Rows from block 14 of the denoiser of a small text-conditioned image diffusion model, named by matrix and row number. Each number is 128 + 24 x the weight over its row's rms, rounded and kept within 0 to 255. All counts start at 0. Numbers have three digits each.
Before each channel's rows are labels from the 100 images, of 14976 (inputs lightly noised), where the channel reaches its highest value: "colour at peak" is the nearest of a few named colours to the mean colour under the peak. Only what is clearly more common there than usual is listed. The data: regions of photos with short descriptions (Visual Genome).
# convs0: first 3x3 conv (model.decb.1.0.convs.0.weight, 96x192x3x3, each kernel summed), inputs 96-191

colour at peak: white
convs0.74:138100079131100148136119095123116129123140124125165100129125161105150137128071134091115101148108125154147065130129123108139131144130162141154128149142133134121096186144164116141112170064153121146110151129120111153154083168094160117131171119118102157125124148118128089143117090128104137124

colour at peak: orange
convs0.6:144136135123115137142121112157158129124086107107079127109135086113130106136135152116127132112114116092135135109097130105124135113119121107140102131142133135139122127130101145128126136147095138171134103105106117085123155106156085139178107149172162112144107097144128145129124166128138112101

colour at peak: pink
convs0.58:148123177118147147139128126146149164139031152140150103155117163137145131141126113139135138168119144134158119119125158122131144102109118078121125134122137115113125150125129128140125136114132132152127126144096126120143079100097132141118107122118127121091124092122139128133151126170140129171

colour at peak: green
convs0.59:130124124091134135137151167144129124103111162087171116113143197119104143135131140125117154102159133116140081131148115123134139096107134148135152131112153098121163116125138132128113141118167108113148177101125156145147109148135160144121117114086111115120130131150139116124108084139146115145

colour at peak: pink
convs0.38:124149193150141165132157161179132164086106156130151148121097139057129162146126152143130143135129146142128076119147138130152144123146113143116127119121132157119146134154137129161135143115133132105127148147115127149156136159109161164143144169150170159109158111156177137161147102105148161130

colour at peak: cyan
convs0.65:194164162108136131150105134147110131118097136124133129116157117114128139146123182123123150108105142100153080137160179107144149139108131113114141123130131117134117133138105135137133159116130118154149122128153106096153085162151121131095119165141132143134141117136137128128126117135127125115

colour at peak: red
convs0.88:147123145118097100097128139196150142128121124140105097118110179092100100141148116100110118116190122095119116121124114127169113117120097102130111104124132111150125121124175145163145117103130082147152122078144134102109118127163074141149131105143090120152124116151090114130101140069112091119

colour at peak: yellow
convs0.40:043117191135128189131124148130151129167114164149128138154148094141117131123140124139129137160113125144129131097101091114097158138150163120144170147134119137123139111125129148155121127100073130163127134135110130124146145124136135150155118232135113111130134131140132143135149128135133119145

colour at peak: green
convs0.48:182117132147170111099186134115153115138164123134148129143107178163119150149110117148139137118103140137111161119151098124121146119111152128117141100149154133139134094107148136135120095170119117117171175115104122132186148137135116118142131112119130138145122110156145104112132201112139138107

colour at peak: blue
convs0.76:059078137118107138155109147123124154159116121123137128117124108108104117104125134119109103136098141134136094150075121077132111136111150119122091098112137136129103132142107120113141130110101125137094107194141128122114168181100117130108132138110105131150150137112108121138113140189112121058

colour at peak: white
convs0.81:113117093098096095114113121087098100155121076149104046000108080092149135093132126123097099085119118093081128124143100129134106157145095163118117118118147082106102138112101112115104120118107112156117112096119136103127132089107111122146102126135111105155111071128104116086075131123095113131

colour at peak: blue
convs0.33:127114136107132155154152128133143134132107157145130123147142084185186139135117152145126142130126139118150140132122144127140136132141127114145162151172113135155151127164098141131142134154147141137152090129121132138143119137122153130152138152131138098091114126159140114115149153147139152159

colour at peak: black
convs0.89:099155158120153133150142121136135156113105142111111149131125119135120129144143132107111157114136179104137132121114120148132147130140164153119130165121128150126142119097125138175141167116135122202117136147138129168096146127151129117129150113140144156143132130125150125134145131115159148110

colour at peak: red
convs0.16:121135136101158189140192122121096159121125153142149134126102155127126124121119119105152143120122104117155166119093132104157127097115135109137109128135116092135121134144108109067120102137152137116145138133114162109094161132132144128129133132084127142156132130136130158110129121111125119150

colour at peak: orange; yellow
convs0.85:096072121124119109097123120065112148166064114136130072121160177144125141144151101122135140121132129104125142128089106140137085157124112136107116117119138119142101112121138130112142122066124129155116115116125137166137048105166116126102126116109074128031112129109124127148127112106108163160

colour at peak: purple
convs0.12:144133109099105190137125134113152171115116132146105089139107131173097077133107129133115115144121115126119115132138129119143129120127157138131181113110119104153153130134105141105218132129149120165125138116094122026136163150118120116141136135172111103129124078122126148154122186136144121116

colour at peak: white
convs0.67:090112108126092121093113111082121127168126096150097026020117111142173139137126111128121126120124120112101117132097088142099096140159125153103133126115114132077126084118115130148142112120124121143126087124122127127134111132137136114083118134151118135122139026123119139133094112084119099158

colour at peak: pink
convs0.43:113152087112147162145135131129128146139115114119125139151135150103136147127146120170134133151123147171155155175103136130108116068130137104144139130153137137107125132117151127122098115090128132076143146186077139145117158107100172139143127158129128159113138130119130131134155108144122118142

colour at peak: black
convs0.68:133129136137147107125156137128132130087121151110178150121138201105109139150119110157136132128140137202143125113122133122121142123125120146140110131139148135129130127135134127120126125124150130058120159131123134190122144167112143125140110132103156126118131115133131145142134161153129113130

colour at peak: black
convs0.30:090098096110091090087107104105107074108203081091116135137101080103073076143116132079128109112131084122126111132096132124083091133073185077115107115089137117141137119153123124111150103145121115087120123128084141131106142144141104134137143142116153128160118142090101081135098119116120136071

colour at peak: black
convs0.51:114128088131119122129136122121133115170164103115135119135142130172034085124101087122132122155132109127120154128115140126114113103110126098136099104139128110134122125133125116092097109137142135167113123128098149113101129064175129140161108119122060102073116182122123136100118098125140103116

colour at peak: yellow
convs0.71:118169123149110128114105098142165100086108114150161119152058149117109120134153142129093181145123115178084113161102146110126128136141164147153096125113114114147071109115157135141172142142142131146145121049118113094091144153137126105164124154087116138167104107131133085121118123107048130124

colour at peak: black
convs0.90:180192160173180168159169143166143203095109152134133178106147119074107140142168102146135142145142149157145126114171114136136182102146128136118137155128117153121162152098136142147145138125146112159121166145123163162145147156113153155147174153150156162109157138142166157186147147167152151103

colour at peak: blue
convs0.37:126130101134110133111114119089126108101177122125118087110138152059150165135117160118126120092128133102104127126133142122155131154136185168106096140121137109111102117126141103127166117123124116072143123128125129177120148182073102118134120126135121122165145059114129088098068099145097095118

colour at peak: cyan
convs0.17:079162123130092141113160139131128147130116124138144138116120157132138146138126137135117140136124111129098159116151130123143134114144117101149110098148140142116094067158141121120138119178132153139136169142140142132152141138123133128142118132087143145145131122101119132119144140062158114113

colour at peak: white
convs0.49:102144141120099138104122161095117118154156119102120082097101127081109111041141181132109107128128126102103107134124103070132128162150157140122115112091169115119102130156113133112158131154084081135146144117151114100114132102087109125126095151110131107123128055134074116124078120119089135154

colour at peak: pink
convs0.14:126146137084129106143146143121133147132114150113117080114100123106089116168110140120115117114100083107216141133124100034129118122101122104120123125104121149127114154140099148106134115162110091126145105081106138135141147121070127106139133136112069114116090074156106124143083098153120120139

colour at peak: cyan
convs0.2:097121106081112110108104119115106052124153133099127109109114178122112093090093126099088099118118113134101142135144133129098132136087159135136110096129141139110141123081104117103111107167109118113127142119160141104133168135142125132149104145116138103175101065102079137081082171128104083027

colour at peak: white
convs0.27:162141087141126088135129119123133138131058105124090030062115091095117140044138122094094119122126137118103113127169123094145161145146116129117095112162116132146107128097104094088131146126107124124127140124150119147122090149162084115128128108100121119164110121120113141115113110132123122063

colour at peak: black
convs0.53:138146122144137138147125114118149183110150131133098161128133025111114153117154136130129137125122123123158143116134117114141115116116121140146119142131140141135102158097122114118127114142100145125112111135122121145160182137098130155169114131105140141133118123123139153179136136170152162099

colour at peak: cyan
convs0.62:142115168140143161114128142137152122150139144132160161135103154104140139152119106113129159156148169150119126131116161124146154164154169140129128162142137151187142107139137149166131144124147124109115170128165128117158156142162142122119157172124171162168127152127161159151148143123131155112