From a checkpoint of a small text-conditioned image diffusion model: trained on regions of photos with short descriptions (Visual Genome).
Rows from block 12 of the denoiser of a small text-conditioned image diffusion model, named by matrix and row number. Rows with one number belong to one channel. Each number is 200 + 20 x the weight over its row's rms, rounded and kept within 0 to 999. All counts start at 0.
Before each channel's rows are labels from the 100 images, of 14976 (inputs lightly noised), where the channel reaches its highest value: "patch colour" is the nearest of a few named colours to the mean colour under the peak. Only what is clearly more common there than usual is listed. The data: regions of photos with short descriptions (Visual Genome).
# convs0: first 3x3 conv (model.decb.0.2.convs.0.weight, 192x192x3x3, each kernel summed), inputs 96-191
# convs1: second 3x3 conv (model.decb.0.2.convs.1.weight, 192x192x3x3, transposed, each kernel summed), outputs 96-191

patch colour: red
convs0.34,192,197,182,205,202,186,153,207,194,221,192,179,234,170,193,193,199,208,146,184,221,164,195,179,217,175,202,151,225,202,203,230,216,204,206,199,190,239,202,186,209,179,208,221,164,179,197,206,197,184,168,185,178,198,197,214,208,201,150,202,198,161,222,197,236,209,178,176,165,246,136,188,202,183,190,200,197,199,185,194,193,207,198,220,203,191,214,213,217,206,206,196,219,221,210,188
convs1.34,237,212,211,187,203,224,211,192,226,197,205,198,179,253,217,204,223,198,221,210,227,226,223,249,196,196,223,194,173,207,216,179,183,194,199,197,201,175,223,215,194,219,184,174,216,216,228,192,201,207,224,199,213,188,197,188,192,210,238,180,199,213,191,201,161,195,178,199,222,158,217,210,214,217,191,201,195,193,187,211,210,193,203,202,209,215,178,201,157,241,189,207,181,165,201,188

patch colour: cyan; green
convs0.116,202,190,229,167,154,197,214,182,173,183,198,184,215,184,182,187,194,210,207,182,188,218,211,205,184,196,164,214,180,205,200,164,212,185,201,189,195,178,193,194,185,208,187,200,188,194,174,211,232,207,199,214,195,216,205,147,206,178,173,220,201,167,209,212,210,206,226,185,191,151,195,142,246,212,178,199,193,184,220,192,169,183,214,144,198,224,215,180,174,190,207,217,183,210,184,204
convs1.116,195,181,159,181,173,204,210,197,221,188,156,187,214,212,209,186,165,180,196,196,181,199,188,175,184,205,192,216,209,192,148,195,200,176,194,185,164,180,187,193,176,192,166,178,184,196,190,191,199,182,204,215,215,209,222,180,156,220,197,189,172,207,195,236,218,226,184,208,215,179,203,158,172,216,221,208,198,198,91,176,212,188,171,219,226,198,168,166,198,195,202,158,225,232,221,189

patch colour: white
convs0.66,192,191,205,200,204,190,120,205,224,183,200,216,175,176,215,194,173,223,191,181,203,191,180,184,218,217,214,145,199,195,226,185,190,230,206,198,200,235,206,197,208,168,196,208,188,186,219,188,198,189,212,192,208,201,207,220,212,193,206,171,210,166,216,128,169,204,198,211,198,178,220,200,231,206,160,198,197,206,200,195,178,198,208,223,193,161,182,217,227,203,186,213,207,214,206,227
convs1.66,205,228,184,169,183,209,243,175,183,219,195,185,230,202,168,201,225,184,202,205,222,209,243,206,202,206,211,241,203,213,206,207,214,185,210,191,196,197,192,191,221,235,190,190,193,203,211,203,197,220,174,192,175,197,192,172,186,191,184,216,205,202,170,218,221,185,202,178,189,224,172,189,142,204,220,213,207,191,216,182,226,196,203,176,204,242,189,173,186,196,219,194,196,177,207,180

patch colour: green
convs0.59,211,230,148,213,225,214,230,201,218,207,187,236,138,199,214,215,191,183,213,229,192,210,211,128,210,205,196,153,201,196,166,207,189,199,182,242,193,206,207,228,210,186,193,195,216,220,206,198,209,220,197,249,190,218,198,198,192,223,196,191,200,178,181,206,202,213,179,229,182,175,220,217,139,204,218,229,221,200,239,207,238,196,222,191,218,207,179,192,242,211,226,232,219,196,220,195
convs1.59,244,211,218,175,197,218,212,172,197,196,212,198,213,210,178,180,171,222,165,180,220,195,182,203,193,227,218,257,183,201,185,192,201,188,252,164,229,216,181,200,181,215,234,189,211,160,201,196,215,183,189,166,229,196,215,198,197,185,206,192,190,218,205,167,206,209,181,177,185,203,189,175,189,197,165,205,180,218,249,178,183,206,219,238,194,204,207,180,199,196,208,189,170,194,171,234

patch colour: blue
convs0.24,218,178,151,192,161,216,217,184,220,214,195,222,214,208,221,210,195,183,204,207,185,202,237,190,188,215,203,179,209,204,169,224,179,192,194,214,182,240,227,209,203,217,222,190,239,208,197,208,197,216,213,234,190,226,229,184,174,244,190,177,196,187,193,256,259,237,202,226,201,180,223,201,204,179,235,210,178,198,222,201,207,208,213,166,216,202,177,204,190,198,215,216,205,170,196,190
convs1.24,187,199,235,190,213,190,211,234,210,210,215,186,224,207,198,206,216,169,186,207,218,196,154,201,188,195,175,216,176,202,187,197,214,189,214,207,223,209,185,164,196,213,185,163,214,193,172,200,225,196,211,161,215,192,193,201,161,197,203,215,182,224,188,203,205,203,183,213,174,183,243,175,203,183,217,207,193,203,167,189,192,186,204,189,175,194,198,163,187,176,195,211,200,209,208,208

patch colour: white
convs0.147,172,213,224,219,217,154,212,188,196,199,152,231,206,201,185,208,229,194,236,197,199,200,178,223,181,188,191,171,249,214,181,208,191,196,200,168,177,207,177,224,186,185,212,213,206,212,200,199,219,198,203,175,198,185,154,196,187,194,216,193,177,186,199,214,221,218,197,195,155,208,201,186,180,202,183,186,226,174,181,190,182,175,211,220,191,254,192,223,199,216,191,177,192,199,219,163
convs1.147,212,206,194,168,176,239,227,195,197,185,237,213,190,221,222,209,197,218,187,215,200,207,187,218,227,208,216,203,206,168,221,195,189,213,224,213,249,200,221,187,243,208,191,184,214,201,212,218,203,160,208,238,200,198,229,224,212,209,193,235,207,205,188,192,186,198,219,191,211,214,211,215,222,214,211,221,173,212,267,217,215,223,176,190,215,193,221,175,191,241,214,231,191,197,197,181

patch colour: green
convs0.61,198,229,197,197,223,230,250,188,198,188,212,220,158,200,200,226,199,210,197,212,205,190,189,172,242,220,218,178,195,209,178,201,218,203,204,239,210,204,205,213,218,203,186,205,220,210,214,228,201,215,220,226,199,220,201,209,224,199,182,201,209,209,192,175,190,197,199,189,186,192,214,218,154,186,213,220,217,232,240,202,238,220,224,216,225,203,189,162,189,199,232,203,226,192,212,213
convs1.61,252,206,200,184,191,193,190,177,208,206,194,209,205,210,178,165,200,202,188,193,177,224,196,157,173,210,173,249,200,184,181,211,197,183,216,183,185,237,190,205,171,206,223,223,208,163,215,186,211,183,187,207,207,194,191,173,203,187,197,211,169,194,198,186,206,204,192,187,184,197,167,171,184,219,184,181,196,178,214,196,186,179,201,215,196,185,188,196,230,195,214,205,185,223,188,200

patch colour: blue
convs0.56,203,180,181,205,166,221,210,201,208,210,205,254,150,218,224,229,197,202,233,198,179,237,221,245,182,214,203,216,186,212,187,122,213,210,182,210,205,189,194,152,180,187,199,191,240,188,194,180,224,208,232,211,204,198,198,203,189,212,195,176,213,182,208,184,154,196,196,189,238,179,265,191,166,188,198,199,195,193,194,213,188,173,191,183,189,217,196,199,200,176,194,203,201,203,193,199
convs1.56,218,210,205,191,208,207,185,203,184,221,198,171,226,167,207,165,185,170,176,191,199,182,212,179,240,212,206,175,214,217,208,213,184,219,226,197,217,134,209,199,243,203,206,210,122,221,203,192,193,205,201,195,185,219,217,209,204,211,203,200,235,232,188,232,210,204,207,208,203,225,172,190,129,198,174,193,206,207,195,201,190,259,183,177,210,228,200,190,207,207,186,133,236,207,207,195

patch colour: grey
convs0.106,211,195,128,179,205,181,216,214,192,176,175,211,139,211,195,220,215,184,175,197,171,189,196,206,181,192,185,207,215,197,174,203,132,184,167,185,193,189,171,227,182,179,181,198,207,227,194,180,183,178,212,181,210,172,200,188,219,170,198,208,179,204,197,200,157,191,175,224,185,230,211,193,176,162,197,199,179,217,175,197,226,194,193,183,198,205,170,177,196,219,182,198,209,173,191,189
convs1.106,239,186,216,229,204,237,164,191,221,218,225,179,208,199,217,203,220,209,194,208,191,177,198,167,172,205,218,190,200,193,174,178,225,196,226,234,190,217,181,181,182,183,177,205,211,176,184,183,187,193,191,183,195,181,215,215,180,214,207,163,211,221,203,188,191,219,194,206,202,200,187,166,207,193,196,200,219,152,203,209,187,219,189,279,153,202,213,226,205,212,206,204,151,217,176,204

patch colour: green
convs0.96,196,201,210,176,210,177,236,217,203,198,214,181,134,214,196,198,203,208,212,198,200,205,183,208,206,193,193,213,185,180,184,198,189,209,209,200,181,172,188,184,196,211,169,179,183,211,210,215,203,198,199,233,194,189,157,188,205,169,210,212,213,204,194,197,74,190,205,185,174,210,210,200,221,122,234,219,200,194,179,195,194,196,209,202,208,194,205,190,194,167,212,214,212,183,199,206
convs1.96,223,220,138,215,217,213,181,195,220,216,180,227,262,196,208,209,208,227,176,195,238,187,228,193,253,240,230,195,200,209,194,200,199,194,195,158,218,173,193,223,208,180,232,207,191,180,213,172,222,186,201,181,196,197,211,217,205,197,177,190,203,194,197,179,235,208,174,209,201,208,174,208,180,212,184,194,190,212,183,185,193,212,210,174,197,208,176,183,185,217,196,206,199,205,171,200

patch colour: green
convs0.60,183,223,196,219,221,209,185,219,192,193,207,219,175,172,203,213,177,227,191,203,234,187,189,195,227,200,215,165,210,209,207,176,215,229,203,230,229,238,207,201,226,188,215,208,224,182,212,177,186,204,207,197,189,207,181,216,245,164,230,180,212,208,170,167,174,176,215,177,190,194,174,208,173,202,158,207,217,230,213,210,207,219,217,219,200,217,221,201,207,223,211,197,233,223,203,200
convs1.60,244,191,220,177,182,180,195,183,196,207,193,219,180,213,202,191,200,206,204,194,179,237,168,129,168,209,178,222,186,174,150,239,175,172,198,195,181,225,198,206,183,193,181,226,208,188,202,233,189,193,191,227,210,210,201,171,191,200,176,224,183,189,200,184,220,207,177,217,203,201,190,165,204,215,177,206,210,175,210,167,203,167,209,225,205,182,200,192,212,196,198,202,181,218,231,184

patch colour: white
convs0.186,233,187,180,181,205,206,226,225,185,211,190,227,196,224,212,210,227,204,136,202,172,217,168,179,195,207,181,202,185,205,186,203,184,184,197,195,160,177,175,206,215,172,203,234,266,202,196,191,216,220,183,218,208,180,192,208,220,188,220,173,220,209,244,213,195,243,198,211,140,177,224,199,197,194,228,170,197,210,225,198,243,199,213,195,211,240,204,199,194,214,183,205,208,196,191,189
convs1.186,151,193,203,208,207,215,171,224,228,201,188,175,196,170,165,202,188,184,215,205,215,174,222,191,225,199,206,217,189,216,197,201,245,226,228,186,219,212,200,209,217,223,197,192,193,198,221,209,200,216,224,212,209,215,212,196,200,197,203,245,230,222,198,163,212,192,194,200,253,187,205,190,220,209,213,213,153,224,193,178,168,190,210,200,204,174,227,176,188,192,220,183,152,199,207,192

patch colour: red
convs0.48,165,210,231,209,160,190,197,218,174,203,190,169,247,185,200,208,175,186,189,213,190,202,220,224,193,188,197,205,215,214,187,183,213,210,183,203,200,190,202,167,206,208,193,225,233,175,178,206,174,193,174,176,197,210,192,184,215,209,184,185,220,196,194,215,250,205,231,188,196,215,196,161,221,209,142,184,180,181,244,193,157,213,204,163,196,215,214,191,180,188,187,208,218,212,198,202
convs1.48,244,218,227,161,183,216,200,166,185,200,230,218,163,202,179,189,190,211,193,178,200,177,176,164,236,211,209,177,219,193,208,203,179,191,243,176,216,159,208,213,215,182,182,183,124,209,216,206,224,211,231,205,195,192,204,196,208,184,193,207,182,197,199,223,201,208,184,199,209,199,195,179,160,156,137,204,215,193,225,190,214,210,193,177,192,203,163,162,197,212,189,161,188,142,194,182

patch colour: blue
convs0.47,189,164,194,158,169,232,215,183,198,197,189,205,219,218,207,216,241,177,262,208,177,210,218,205,200,220,215,206,190,221,185,206,187,197,185,211,226,253,200,197,217,212,212,202,223,206,170,215,197,175,208,232,192,190,181,181,200,255,202,186,185,178,208,219,265,229,217,231,219,189,205,187,207,211,206,195,211,195,209,193,189,202,210,166,198,223,204,191,196,193,216,233,192,217,193,207
convs1.47,215,198,194,201,188,193,205,216,208,195,191,189,219,201,219,192,168,205,168,199,190,192,158,189,165,175,193,206,199,191,176,204,221,194,206,232,171,209,202,191,192,190,222,188,216,182,228,212,227,245,190,196,203,215,229,200,175,166,184,227,228,222,187,204,168,196,202,186,182,200,224,169,201,172,229,235,197,200,177,209,209,173,185,199,201,185,191,168,218,175,209,217,198,195,224,218

patch colour: grey
convs0.43,193,195,143,192,210,203,189,204,205,188,199,210,191,203,193,211,191,220,171,205,198,174,166,197,197,197,201,173,164,218,196,146,181,212,180,195,201,189,146,214,192,144,179,193,199,194,212,170,165,150,198,178,208,172,191,219,135,179,206,132,209,209,209,166,175,171,151,191,191,157,197,219,210,197,201,202,207,185,192,200,195,187,220,205,206,176,197,206,187,189,186,221,192,199,197,209
convs1.43,188,197,232,216,204,195,190,193,214,202,189,174,195,205,223,188,208,197,205,213,207,208,218,219,180,192,198,215,201,149,199,232,212,193,188,215,150,180,230,193,186,240,213,188,168,201,192,204,224,181,197,195,174,208,240,200,177,190,185,233,181,201,183,191,199,206,207,211,199,190,218,193,202,202,250,215,195,205,160,179,212,204,183,209,206,225,198,199,204,196,239,191,198,196,219,200